python train.py --arch="resnext" --model="sound classifier" --dataset="acted Russian speech (Dusha)" --train_examples=26041 --n_mels=64 --hop_length=320 --input="log_mel" --spec_augment=false --win_length=400 --targets=["emotion"] --num_classes=4 --norm="batchnorm" --hidden_act="relu" --drop_path=0.2 --depths=[2, 3, 4, 2] --kernel_size=3 --stem="deep" --avg_pool_shortcut=false --widths=[192, 384, 768, 1536] --loss="cross_entropy" --init="kaiming_normal" --residual_init="zero_last" --optimizer="soap" --beta2=0.99 --learning_rate=0.002 --beta1=0.9 --shampoo_beta=0.99 --eps=1e-08 --precondition_frequency=25 --max_precond_dim=1024 --merge_dims=true --one_sided=false --adamw_lr_other_params=0.0013 --gradient_centralization=true --max_steps=8500 --batch_size=64 --epochs=20.9 --lr_schedule="cosine" --final_lr_fraction=0.01 --warmup_steps=1700 --weight_decay=0.3 --adamw_weight_decay_other_params=0.05
Rows from block 6, named by matrix and row number. Each number is 128 + 24 x the weight over its row's rms, rounded and kept within 0 to 255. All counts start at 0. Numbers have three digits each. After the name is the row's rms in percent of the matrix's.
# convs0: reduce pointwise conv (model.blocks.6.convs.0.weight, 384x768x1x1), inputs 527-557
convs0.259 099:144126128099139097166171128134171152115161130101182087122109165098140175157161119126169112121
convs0.260 097:142125152142143100135139167128143131106148118142139093180127160089108134126132117122107113062
convs0.261 099:076114170088117140134134096145172086155144098135091163102134129117110109169136109148113112158
convs0.262 097:148105128102086169153121130174123118099136175095116130115099104099125136122121129157116102099
convs0.263 099:136136103144072124085064120173130141122114106158135153149123140164110132102131148108118125132
convs0.264 100:173111119117173138114105099132095138146170162150137094114125125113116178148136136096142124107
convs0.265 098:136105106118158147121139161146130125097095109160111142080095138166100106156120169122112150126
convs0.266 105:123102118152138114127127076153116132077127146131115161183147186161090141095144141121154150156
convs0.267 099:113102122124124135079144146110103090101168173096124099133105126129089149169111133127142077120
convs0.268 104:090129148106199122140160142191149151148107099181149148156134118107095151125102106150131134149
convs0.269 104:124116142108068157153151114148127102138106137122139159125122110110138144094108179144150091131
convs0.270 102:127121140126103059113136144087159142060121140136176147109105173092162074144154082106130159144
convs0.271 098:147121161127136132128106124082113108138173117169100112127129145111121100141138126093121097162
convs0.272 101:146151131099173093116100120122151106141135139084179154111111123153088085172076129187122159106
convs0.273 106:104151118177092111129095127154119127122134141114118092114141186111134169144122123160154118102
convs0.274 103:155117095138113130077154117171086162122101140195135122097157171113116131112136124160100105113
convs0.275 102:154138127111107144134134131134089119119141118186114126162117141122139126119155125122131162145
convs0.276 100:107121154175133124126133115096094098176115109093089161148092135122118158155130155095125131124
convs0.277 105:136142112126103114095139116170136140121136134142124134135159122169155133122107152119157140080
convs0.278 098:090118150144108136113161128112125116100161077173137094154112119123109160131115123142089178153
convs0.279 100:137127123110121113135154124062146182146136122166133090126149091108154087151089115108117099120
convs0.280 104:141111120149096130132138137163103116116141108155093149152068121107166168123142139140167140168
convs0.281 099:102147117133121116143136093114147092176120130109136127171139114095106149143117126091142093118
convs0.282 096:095119117136157147119183129118141099158170184129089124122148130134110115131106149069108142111
convs0.283 095:118117091111160162166104168140148103120138155172143102109083105157148156125096175093120104099
convs0.284 100:113100137157112140177150135124147131124083122146127129132155134077120071085124128118156095101
convs0.285 104:144101104113153159130142122152125124150164119125143115106152141089106113110124122131123124131
convs0.286 104:105089086121084148135161157140154130152135125137108128144111153138134140189158136131089129115
convs0.287 095:140101187137129093096143111119145141109138091125113117143127097158110141106123167128101091188
convs0.288 100:137081120123099123095113128126170113135128151129103105104090179121119142160116092115123136180
convs0.289 101:115129148141130143111158133108098142193149132077144107124130158128129149124135138120137085115
convs0.290 100:153139128124148125169114127159155125099132142131138151163103155147080132114151139127111145125
convs0.291 097:127115120182114114122102094079129128184138117134099117166141066103149131161126164117127129136
convs0.292 102:090168133107117129088152093175126125151148106150189101133087163142145093129093110103126090079
convs0.293 099:098185077131088114102108113082117125129113091113141096111135105112162127100114156132172158184
convs0.294 098:164170152134140125107147098074151127134169085084156160105154164171153141149108122126127138119
convs0.295 097:124151160158145106102100082127102122158063158127089100175146118125096107113148106149130116145
convs0.296 099:164101122126135140192108095131119082154111140128148074130111134150156152120188144139144097139
convs0.297 101:112118107117145125111097133107132164131149116125121114137120072108123147142123115137141100145
convs0.298 104:126076114136141089097166092105147117095157120134133149137120138115135129101127123132144115168
convs0.299 101:182152134138107095111162120140097110106078094093151135111099110115143092120137126093139120133
convs0.300 104:159172111132109074108145138142153157127127129144116102122119141096104070144139103129141165128
convs0.301 100:162075197144115159155093099118111129111086128159100114166142137119150117135149168114085139134
convs0.302 099:142167113128123186108110163128139123148121118160113140117113112118113126121129167166088089136
convs0.303 100:127106097140130129116108130164169116166156125146103131158114133098093135173124081134127107149
convs0.304 102:176097132115125147126187116115125141124142082147080102152154106106128152164133139134151181108
convs0.305 103:116145135132117130139159121205150162108129128107150138157142133122155123160149106119139136104
convs0.306 100:078116076101089114200132163057182112113081146104185150122159151113113128097118121090137122127
convs0.307 096:114123095147124116114140138116143146117129139131115086101091101130109134116134093134161123137
convs0.308 102:134081083131109114158132161150134129133109137149134120120126115108135112125131116132135089137
convs0.309 099:127109127111146089187126106130142127103132142113141135162088131110111148137122133088140107116
convs0.310 102:151139154136112118135128133124170109099099141131140071122087107163094130130094150115094144151
convs0.311 098:137143171131136122132077128145164119126152106145121166134113175137103121121128138100107164119
convs0.312 105:179104136157111121151101178149104113123115093120163127039140138197149109150118193145162142168
convs0.313 103:133124166171092142146139146145151120112073112136143084145190098090177138160149088147122101161
convs0.314 100:109113115108123157159135119154109113136120107145113139135131144160078145116135126121128118152
convs0.315 105:113098094131114191135107119112120134125094132120142140089135091139139146110154132123171175149
convs0.316 103:133132100081128093120093164124128154109145114100110077144096147109173104118143118123157123114
convs0.317 103:108112095130105153139141142101190100093165123095095138129134158144149103112147119096118162088
convs0.318 097:127107096138122141174133156127129148118134114142124145180123125124093087114190112107112137144
convs0.319 101:093160101127102166122134170116142079118115120103103117115118083122135153123167107118127142127
convs0.320 102:114176106111119121149127128141174120156152097098128110123155107094176129109147120135104094139
convs0.321 101:102120106173112101124086091131133182150115097129149123143116161131109165109128097137142105151
convs0.322 101:139120148132108141145097136119111132144102133155199140154127088119114150123140162130089110156
convs0.323 097:141136130127105088133153126133157129144101118140131110123120148069128133093121147154121146155
convs0.324 101:144130132129092139118143095117126112095158147114061156109084133111152110121164113160083121131
convs0.325 101:125153104169141150118120139125146136131126133120114111150128092086111147122141146119131074143