config.yaml
model: "sound classifier"
dataset: "acted Russian speech (Dusha)"
train_examples: 26041
n_mels: 64
hop_length: 320
input: "log_mel"
spec_augment: false
win_length: 400
targets: ["emotion"]
num_classes: 4
arch: "resnext"
norm: "batchnorm"
activation: "relu"
drop_path: 0.2
depths: [2, 3, 4, 2]
kernel_size: 3
stem: "deep"
avg_pool_shortcut: false
widths: [192, 384, 768, 1536]
loss: "cross_entropy"
init: "kaiming_normal"
residual_init: "zero_last"
optimizer: "soap"
beta2: 0.99
lr: 0.002
beta1: 0.9
shampoo_beta: 0.99
eps: 1e-08
precondition_frequency: 25
max_precond_dim: 1024
merge_dims: true
one_sided: false
adamw_lr_other_params: 0.0013
gradient_centralization: true
steps: 8500
batch_size: 64
epochs: 20.9
lr_schedule: "cosine"
final_lr_fraction: 0.01
warmup_steps: 1700
weight_decay: 0.3
adamw_weight_decay_other_params: 0.05
Rows from block 3 of a small sound classifier, named by matrix and row number. Rows with one number belong to one channel. Each number is 128 + 24 x the weight over its row's rms, rounded and kept within 0 to 255. All counts start at 0. Numbers have three digits each. After the name is the row's rms in percent of the matrix's.
After each channel's rows are labels from the 100 clips, of 14976, where the channel reaches its highest value: "top examples" is what is common among them. Only what is clearly more common there than usual is listed. The data: acted Russian speech (Dusha). In brackets: how many of the 100, against the usual share in percent.
# convs1: grouped (8 groups) 3x3 conv (model.blocks.3.convs.1.weight, 192x24x3x3, each kernel summed), inputs within the group 0-23
# convs2: expand pointwise conv (model.blocks.3.convs.2.weight, 384x192x1x1, transposed), outputs 0-127

convs1.29 087:124113124099126158188141114138146110110124138062139160116124116121145153
convs2.29 093:141104177160134119132167097161135135148109153123081139096105111191137132148112178133119209148124188086106123113113097140150126145119122133096138124113175155145096124156092134137160139163111102104092106147162154111113168144159107153145141155139180055144105141122147115131130115155115126115098131143137159146126152098105091172113157108128141153142110162129152160123123118120141157097170
top examples: emotion: positive (45 vs 18.7)

convs1.92 100:181135147121106159086096156116104126152128121150118139141091144101126097
convs2.92 095:103141148149143141129087131169124141126119095132117144174145132148104163121096119157157142135153116103120129096165155139104141157116067136138143129107144105131098128132154096130169136153105154151077161168128106139131116138125135127136110150158074095100118106150126173105110134161121083112071185128114107122124164150132160139141134103113099151152072153122137139135100110148061128129097
top examples: emotion: positive (53 vs 18.7)

convs1.110 093:072125134140112148118129135110167123143103168117158120176136105153148146
convs2.110 096:130147159100144138091135129139161109118102152103140150122110164162151113175113128146125141129110159150127132123138098139125102121114146095113093134128117130112110122160119130125140100134123147119176108126116140147091135080098131147167110101144072050116118138124137138090150136127110127114121094113108181112130144177085106137115121155129086116133109090118143149119131084103135111134122
top examples: emotion: positive (55 vs 18.7)

convs1.84 099:148136118105155139132129141141156152135089123116155094126059107150101138
convs2.84 096:099083116134165115146145073152119145112139127116122145116128103125155131147156204121149125159100124144126143128119144127109141115126140114130135105157133090143060138137096200086101128135135089104197102142105157117120099133182124100107124132101121163147161125096126109144142137120097134138152153126087136130127128118139071083113155143100157139140142104150114127142160150121107140105099
top examples: emotion: positive (58 vs 18.7)

convs1.104 125:158097120127156094167111141149114150131139100106114134137163154161103168
convs2.104 106:102116134127114089151152140148103142106107090083097127148157129134080101150132151129132142133134105150100123108122160096131151110138090108154138135121080112118150140118131116096133153158127128133127135091144158116167159110179138135095190125131123113110162069154128140144185131126134144126128122133132137166101098124136117143140146110125116120159095131109156141166119134158126101086137
top examples: emotion: positive (48 vs 18.7)

convs1.147 089:125094127131099089117118090111093138118142122107173109127138091152170125
convs2.147 102:140093131112122126087136113153137115123156138144083103122126146109093168146067119126116189115157134140165100152111128089104121120150106120143132146144155174147137113152111127164153125141134151128148113150145123128125155132184126194123132132160162160116103123122151137105136059148107111105118122170128150115109145123104092076146070167122098115159082128139150127146104150126117121118137
top examples: emotion: positive (41 vs 18.7); emotion: angry (40 vs 18)

convs1.182 119:173115169148106132143139149133160118137098125187119153133129144120142165
convs2.182 095:135117150124122136111111096115131114114091104124112141116084170115099168126115125123134150150098148166118148123147133137168121047156109129145128110169101133140129102128131135136112134116138106116120133121156141122119110169122147153157128146132115117172121132115130114125146096103124089104091155067154133151165167171129137116179113106149101132150141140139144133131124153136108162124116
top examples: emotion: angry (62 vs 18)

convs1.148 106:126132104144150142137108145070118156146121143172107124185129140099137131
convs2.148 107:127142145097119115155108146096086135156090141112150115182121156131094134138143115110120142115162113134122133169123123152113147150150169105137127121140171133056120105114123114178126116129115082167119131130109106110151142131121147142116173129120149127088172168083119123100161135169105118123102151118145155147150155149123132173149096148156119138134114138135107097125126168157158139106104
top examples: emotion: positive (60 vs 18.7)

convs1.72 098:163159122127161139129157145155095135104135156133127191119149145137154109
convs2.72 097:128113166081145110138104198147112137107117122117130125134078121131174122150149094131129107096097136128139128083113124098100136154128144078128132145167181128104113132113131153133129120119179149145116124123154138132149095136153092115138164125116131132160104122098123156146096143097139088103151167152099174142142088114126174138125142099081102134168095081105111157103149133139114125143121
top examples: emotion: positive (71 vs 18.7)

convs1.101 116:114173115119133131119140159142169098065125143105111158130133101118146142
convs2.101 100:138141137125122152092080160120129124143142145136148137111131131171112086187109105090078137173146142103157113142122134156091117151130106177139139135102134151135140120158141099124143138181132118152139110127144135133147089159139143127139131141121147110028105097116125132110158127113091157135079119105135119127151142141125104130140105092156154122116105134085127077065141111099134167168182
top examples: emotion: positive (48 vs 18.7)

convs1.173 055:121135093144145149108121121122109110137111124136157125191142134189159130
convs2.173 104:113117131124158152087182127131135174103121111101180150092120191122133108078134127111087159122133132154128098145128128123101073138172094134106173115139107148116142111054116103130181133176154111150103149142098154093137120152118121121136127113156118102163145141117159104149117120148098100191155136108082124136113108109116146132058110082144105119116128091154141152119106103129131134110081
top examples: emotion: angry (56 vs 18)

convs1.59 088:106140108166121131132132160099112103103169079115125127144125114130159081
convs2.59 102:103125129127120132080168133132118128167084131158141157094106153134144091141085124150115109117139100111134118069118127088111177129093122145123115085153132131123114113117142156118115110130162164074141117194136127204103108152127124059153173126155096108126123177128115130108162158144128156169128127133132123093176136145093179117100105114111149147096144138131168101126119112140101123128151
top examples: emotion: positive (42 vs 18.7)

convs1.77 105:110154129137133198123112098116107117145131145123109155171126133167147107
convs2.77 096:147147162129096113059108137136124103088149153154131150107149115116139138127157151106111087103137135134071145122087128136165094090131134127134121177107113119109125115106164080100099175156155126127101112144130141101171085133088168145112106139112145092077127175147122146084141096138139140122138103121124111124075117156145116122110166135143124189103117115123144141139106139115132099108129
top examples: emotion: positive (58 vs 18.7)

convs1.3 083:117119146179140122171134117159111147120101140067145136153131121157116141
convs2.3 104:140122112110175168118126135108147129115117179100138150124152156141126124154136123131140167134162105149161123084149129144120108123120129135093103147116118095092111121083143109146135101137151131105149110138155115160082169111158166092130095120107131125133110122121144110100114131135121112140120117107104152153181119174138110112089126136119134071132115147132115091133120115140165162090113
top examples: emotion: positive (49 vs 18.7)

convs1.45 109:129127095092157162097115110122125149122145083121135171131149138097088114
convs2.45 093:130126117117094130102141118100110120136136169119105138101157136129103153146134123164147128120146146120164150155133116081137127160110123083116146103097124116141131156154122133130165100124123151134151045113121128134118134149137128095169111160151133129139118138120140106109132132112133069152120102084132122137176117113123132128131160061113120149156109141142150109147127141136115123102113
top examples: emotion: angry (43 vs 18)

convs1.134 080:135157124142180170128078117098107103107131143140112137168120103126112131
convs2.134 097:140153098133122103093133180147129133123094141119133121146089096101166159150143118098110113147093134127187118167118075119134074134113161117102141133125120101126151125170102123106164116140144114114114077115114072126136116088131123129144132090107177102155101079136143141105116134160110147157091113157121138144104111127118115116128153140134112123125119133109125107093135172158091108099091
top examples: emotion: positive (51 vs 18.7)

convs1.25 099:105109163127116136112113078136156117127170135140135097150071125143135152
convs2.25 101:136127129089143127151176147119112093134102128125186112134133100147136099169138106160119116119089161140142148114161119153117104125111136131133128190154137150102159131091141117097115121153133137156172132136127154129100106098092152129092137122148112106119135093138136140112127171155116098133099105113091129095139163089145144153138123121125146117151148108147097141144122076096125152132156
top examples: emotion: positive (63 vs 18.7)

convs1.24 092:158158142126101142137119086138085137114156135161122107148123156167143165
convs2.24 102:143141153113114111094151189123100162101144128119128102138168162119122157160127126144150143126151072118115084170111167130105109164117171115162131117169140121162186093116145141157141134149121116129151102129155133097120098164110128098115086109134088098149170134121147153150165103148123120160126146137145129123115068150131123151145105108132142076162085106113169168115141137118128123134130
top examples: emotion: positive (61 vs 18.7)

convs1.17 151:148128093133099106104132095193133126146118117097132125119164149143164124
convs2.17 102:115112130122089083109089146144123068114088151118129171163134060116152143140143087156164087101164153136113089148111105078104127184121139136111114155125155131144142152128134216131132105148129138129156131133127133102097143118122127092089121100167146107121152152137150109151091132093162113178105129121152131109116121154080118101164133144130155131114156101191144133145101147114131135159150
top examples: emotion: positive (51 vs 18.7)

convs1.95 092:163143130127134148160092144081135129134140095109095104145111076113119142
convs2.95 096:094128115135137176150178131118152132139121162186154120119135100087085135132110150081080138148122162131133143149115120139122083116148078124124112125107133149142105120135128137113116154167082134159126073155081131119127123131113142133117104090097129117109102108081152159091123131165136155101099118133150138121142099111127106126141093156140136096107124122113120138170122128144138149092153
top examples: emotion: positive (47 vs 18.7)

convs1.11 147:156082108130112120112101092122160108141119113096137107136176125109163102
convs2.11 102:127133119166102115107140124117089149082125089130149111119089108126150149134150117110070086140146134181128079132110149153127157152131123125134129105141096141119161131122102147158152117137161119173128134149090122107148155114144110148093110136120083106144151147145139161158131071093112070121102147128142143133097147148174098118137159144080124097146149108104124142092075136124119164121116
top examples: emotion: positive (60 vs 18.7)

convs1.94 084:118095147146146128114105134084196104114135138172111110137111114117137140
convs2.94 097:109118103111148151119116136094104113120090137110151085143143110139146113136130104137150143112128185153143110152146109139106116105138130168134162134120139138182132157094136147119131114142124095152151154097147118084116149117195126116159110135099175125101108110094148120133141105129126101111130173143081118141012107108138094102138125091100165117157112148117147140121167154115114098136154
top examples: emotion: positive (54 vs 18.7)

convs1.190 080:171088139139115114112145117108105136151078091118123141117120153175145124
convs2.190 100:056139087163128136149122111141138131103096152126154115133098122127100095136138099118145153081084113120109166161134085104127094141105113081101119162088088091165147167105110154130122109104101127152160067116099146139168101154131134097133148181152153153151133138091087175139146123106085136136135127116134095149111157126120134143132130160156093114111092117137127150130157119114091080073111
top examples: emotion: angry (55 vs 18)

convs1.120 089:146122093107174127134150117133167098137116129140114172151172119109102104
convs2.120 100:106148102159152154098139132120146121105153123128151152113098152147089125130106169118138131136107106120149092094114108104123118079095124094135080127112148112132099196126122140174123099142147128119120129157128118157071103116148105108116126107113111102131145133129102122133142127124106141134128161129144121142129133141073141136166154109122128143145115123162123128106138149130106114132134
top examples: emotion: positive (58 vs 18.7)

convs1.179 093:187116144133138097133113169112069116147134152156141148122149114130131125
convs2.179 103:107149117120149091121112110184129118097107082101067162143131155113106104159108143143132140102162119144130131162144131116122146139108073126115101148192130107164093155151114104153156162126121144136141108107092104087129152128130084116135142097165117154097137131094154121135127087079115146129102164124121147130094131088138111148138188156097095126139108129124106100164115104079153117107140
top examples: emotion: angry (63 vs 18)

convs1.108 091:112169096145111118123134134166094096075116134161103123134113101116141109
convs2.108 099:128130081154094093140106131104104106175140059158174142117129141073141189152120146135134109125146097130104151125154147077111115114166098127147128104112147169113131138124151131139138102134113173124168118205132158146140104107160114144110086128127114137120114107144134132098161124168125152149133122135155108170172165126113136144126090101090138154149141138120124148140123074167154138164105
top examples: emotion: positive (43 vs 18.7)

convs1.188 059:140104090128107114120182158148143156144172112142137110107129162126156146
convs2.188 104:123150120133111163151159112089162103151122132134176120155145134089149154160139112140133157123147128129137149135110161110154121160162112130081113152118092139101162164108138148116142123141145119120154132131133078122131125171153163125142129122122112107125109161136139118156123143148140156131099112138117109101164095118160118119117170114100131148130157098125138157112112118140145137110122
top examples: emotion: positive (61 vs 18.7)

convs1.146 087:152098086133131121145156107152138104156114092115130160087151119155096137
convs2.146 103:156129102146107170152131156104138122184158117118151130125181131142145100129146143143140121133127121085118147131154118141109141140119126127127157148163127098141131131102144135123181154116137130113115076185115083116124062145123115146124130122140130152123126116120151138141100123122115144121101109115137070134160185140124140108164143156137141164141169132130122123107177091084135116142123
top examples: emotion: positive (46 vs 18.7)

convs1.140 084:149127130139160133188132127174129122160127167127148122112174117139149150
convs2.140 105:140117139176160130169118123110119125109151124114135119091108151109107184098122147115113135086130123118114146115118176123123082132165123074135135114108151152147127117159156114168128124125137127140172140128079147099119109112124134145104127100129170100157163127149159109122120129109078100171111129124134149132141137036147138094145140145130163089142102101122124173128141136124148127159137
top examples: emotion: positive (69 vs 18.7)

convs1.189 107:163118150159072136119146116130134127124066126138138151119125132085153120
convs2.189 097:120133114119131077107122164117118118105103132109141150154108153153121134116115068166139136077123105126111143136106122146111112141130103109096169076158089092135057136120120153162131119136142137182163146164123095116137109117131174124131126113130116142130101119089135128104199147118146147182116141135143134073161118077155097086107129097117139151107109115067107099133125131170143124124123
top examples: emotion: angry (51 vs 18)

convs1.13 083:095139150139127121161067143142131120145112113169103140107114103174133132
convs2.13 100:053162084160112168120120133156135065098164141108141132154101116156069128121162106104109145085102106130140121115141135159178142121104129140115182132148126140149142117106126111130107167116157094137149136127122143115132134149156121130125134093158117151154124124144112134165099134095117115108114157138127146114120144095108134138121124130156164125150189150145105123160125159163131081118143
top examples: emotion: positive (52 vs 18.7)

convs1.113 112:117140114115102152129163097121144110128124121095136133188137095110148177
convs2.113 109:155148153136140106132111141138148133139145162140141165063154104115107139070127103134151147165109189110157093134108140139102113132131113095131098164162092111129128110116095100116141138122134127124120156158127148144112115128142136109139165129106114070139113113119124111138167098089129139109063138128118120152130152104115144104157150181132083102144133132126111122142097155148093154168119
top examples: emotion: positive (46 vs 18.7)

convs1.187 086:138130122093143132113131167125117149132094112146099134098145170147168079
convs2.187 097:072135133136140132152092167124147103139141124167100146115113112160115148135120125168139114065148107094119131161137072108146152106139153114135141107140099139106108107107101146123138160127106109117142147088129147160126131131141166139075138119128139136137152124119125156120132131123095134138091126146081127100093173120097106126137101097107140159135145113134124130125130163136128138196154
top examples: emotion: angry (56 vs 18)

convs1.178 098:157125139134194129137146130175098133145138099134149149109121114165139100
convs2.178 105:148186147089153159139148117169124114100099132099138131105157156121116131085124139144159097130145085143132110121107096149137110141104132142094102163130096167184148157131105162119168121144181125122084100114120116121150130116097110105113127139133097167135132123128145135123083127112097095122151182109142153109085119124142167116124183103095143132139117131118141117142116127093128164122156
top examples: emotion: angry (47 vs 18); emotion: positive (45 vs 18.7)

convs1.174 118:136102130119145165132116117139088123158085095124120084107116132143179124
convs2.174 102:105130121126108149080136181106099135123091160149133124125131127098153113140144110150150138114089118108131071136152119135155138133118137122095150125118130146162100154134104143165123128183120136138112119149119116145098124166134168162127106158090128102171140158067197127132102158144105142124104114143111088106115132151137109117112138126123087116087137140124135158170124114136118112085090
top examples: emotion: angry (61 vs 18)

convs1.111 086:125169110120134132135110125111093118157140179142104108077131126166144107
convs2.111 099:149148132174110124113141095121159103172115126133100100164131115167114143176139108141103114117127120104110068115120114164172165117125133101082139141158105107144141108150140132147139134132098171165101130199129109134091123127115123122073134113097159135161096164172135159086092092149144181084127122144145114099138110114119120144153124169128138132083130118119143110118128109136129128153136
top examples: emotion: positive (49 vs 18.7)

convs1.123 077:136108104158120121085154138160125127157102088109086155165109146130129121
convs2.123 097:134106097108163148093088117121130106134080153094110161155124083151090137134112144131124110124128137129094123101143121115155139133142145104119102118103130153157134149150134136132106097129130133129083100133119151135114137092120131165095178089134122141121186145128151121120144156148152133132115118128124143129162146133116161117157078108121104137137151140168122157128119154140188115080184
top examples: emotion: positive (69 vs 18.7)

convs1.180 097:140146118133169165145111125131120152135083158108135142117175133171150103
convs2.180 108:137114119138118109080160114092090133097088130063190157108162117138140140150140123150100097102104119159112137162141121159154136095137148158093145106136116119160093103098117117110156171116111124106139102135125091126154112121148120162128128118108117127120116125127130196135115142134140100143065116146153142108127089128128112148082117087160097183136107145104131094129121116107113113117143
top examples: emotion: angry (48 vs 18); emotion: positive (46 vs 18.7)

convs1.16 087:089125147087119102164167104122117123089101107130113106141113105126157102
convs2.16 099:107134113083125125094095105104090121161150119124097123169130127158124136100103122160112106084159118131132125096146140090165125085099072111159111137100134145164128077119146122094140100135142161149178067078133129072138146131140140147135161137135120175108134091094067155134116108097105128165164141139170107120146143107132090112119158108115136147134108167101144135127137114163127120132179
top examples: emotion: angry (41 vs 18)

convs1.186 099:107175097142172153141123128147093120131127139115181130158145143109147149
convs2.186 100:109123119080115126126145137130118092164101130119097130147157143116159089136140137141115108130113123133100134137119069104121111100158164122100083100156142170134161136107132110125145176144101116146117156112181186124116164163129170133108162139179117127160111145163143116131108155161115117111153103099164147122132109113110126121123112131116091125154128133114126131153122132156149083134122
top examples: emotion: angry (60 vs 18)

convs1.40 096:101107129107105139091102094123150154150166142133128115128100135188113143
convs2.40 098:100103116110151114130159119164126095168122131139104116119149093160116136103101144110100113131108109159130109125116110120097117086140149108098108160114137129141152133130122100127165102121126120145108150139181140163122120131129138121099133165092141129139133125126116125120084175094150108152178092142138134192114134076112130133100107150161181129152160158101132118136110102117167130104149
top examples: emotion: positive (54 vs 18.7)

convs1.131 077:116122147153128093115151067116114116134098103165142151105127130084140142
convs2.131 101:149118139128128134097147110154115156105168136161142121149131162132128140101104142150146125118139153105165136135112141141084120141144132142112125139142088109116162109147135154142111129093130097142155159102135125110147127087085119143152138135149102120095200130094169097138131127152129092098122102121138133154143113132127138146153132113101113106113107093180140159123102099110093120136089
top examples: emotion: positive (61 vs 18.7)

convs1.70 119:122132132070152155120134130122119095138116134091118138143148133191104154
convs2.70 094:149135125130119160155153129123144140132110102118116111144131100141167116109164129123117112140140121096111123069094153121094141116127132100145154147122169089110129109088119125150142145093118144128119107113156087124148147135080104070113172142156158114147162142123157118127100149157143127121166140153104159185163139113140173113099115109124154108157114143153162139128151132160154088141102
top examples: emotion: positive (76 vs 18.7)

convs1.39 106:138128123139092080127127117097109097130129183116103094125085122152137139
convs2.39 104:135137153175083149087126159110139106143174132098130116124110099149115128124138116136129167128090177116119099130175113091105097169088106122116136125141165128158103166122170125125104101165136076079111134132124129145156134107118093135117122137092112149126132136147103171085112134157124146146104124176140133150122127132108124188128155113125133138116130113146076148153171140129103075097143
top examples: emotion: positive (62 vs 18.7)

convs1.18 101:076129138085148111143144146098115156149138126091127103133164116150165125
convs2.18 090:101165110138113097119086139147155152133124165136102137113161172122132148119148123140142084142155137159112129125154127139081122114149169122122135115107130151195143120148110095089171110089107116131142122093110127141093081158160097155152119117126164124121141108121153136108197138130124147150127168167094092128178116128123168146125129122106106141173112149105127100140120185092170144136123
top examples: emotion: positive (47 vs 18.7)

convs1.81 082:137140123155100115154156127160086093119154122107093175160142135142145129
convs2.81 099:080109103129116145164149139099151110129116130112107111131150117119108141134155111128146100106164141115144134108118156140114090129077153115124103110147151132154148106118093106088130155155185146136092136119115116089136145132097131121122154139151114125112136141140159110096138126164169127099126127131094141089105090178133129175095176145115095138146122123145109120114130079133107096122093
top examples: emotion: positive (49 vs 18.7); emotion: angry (39 vs 18)

convs1.153 102:096139114129109122132120077139147166160156092109114090158095119123140140
convs2.153 101:111129113099146152117154105094113113112083196090159149117120137156109118124110154133074119133167193112140123142160121121116113145124118138114153137097128079086106168120091112126158150149123102170126137149133102128112143126099132123139136108110141112103164138122192147120118108099171134161164138142131147096118127134120138135139116133113116095124139147158160123150089106106161111157158
top examples: emotion: positive (49 vs 18.7)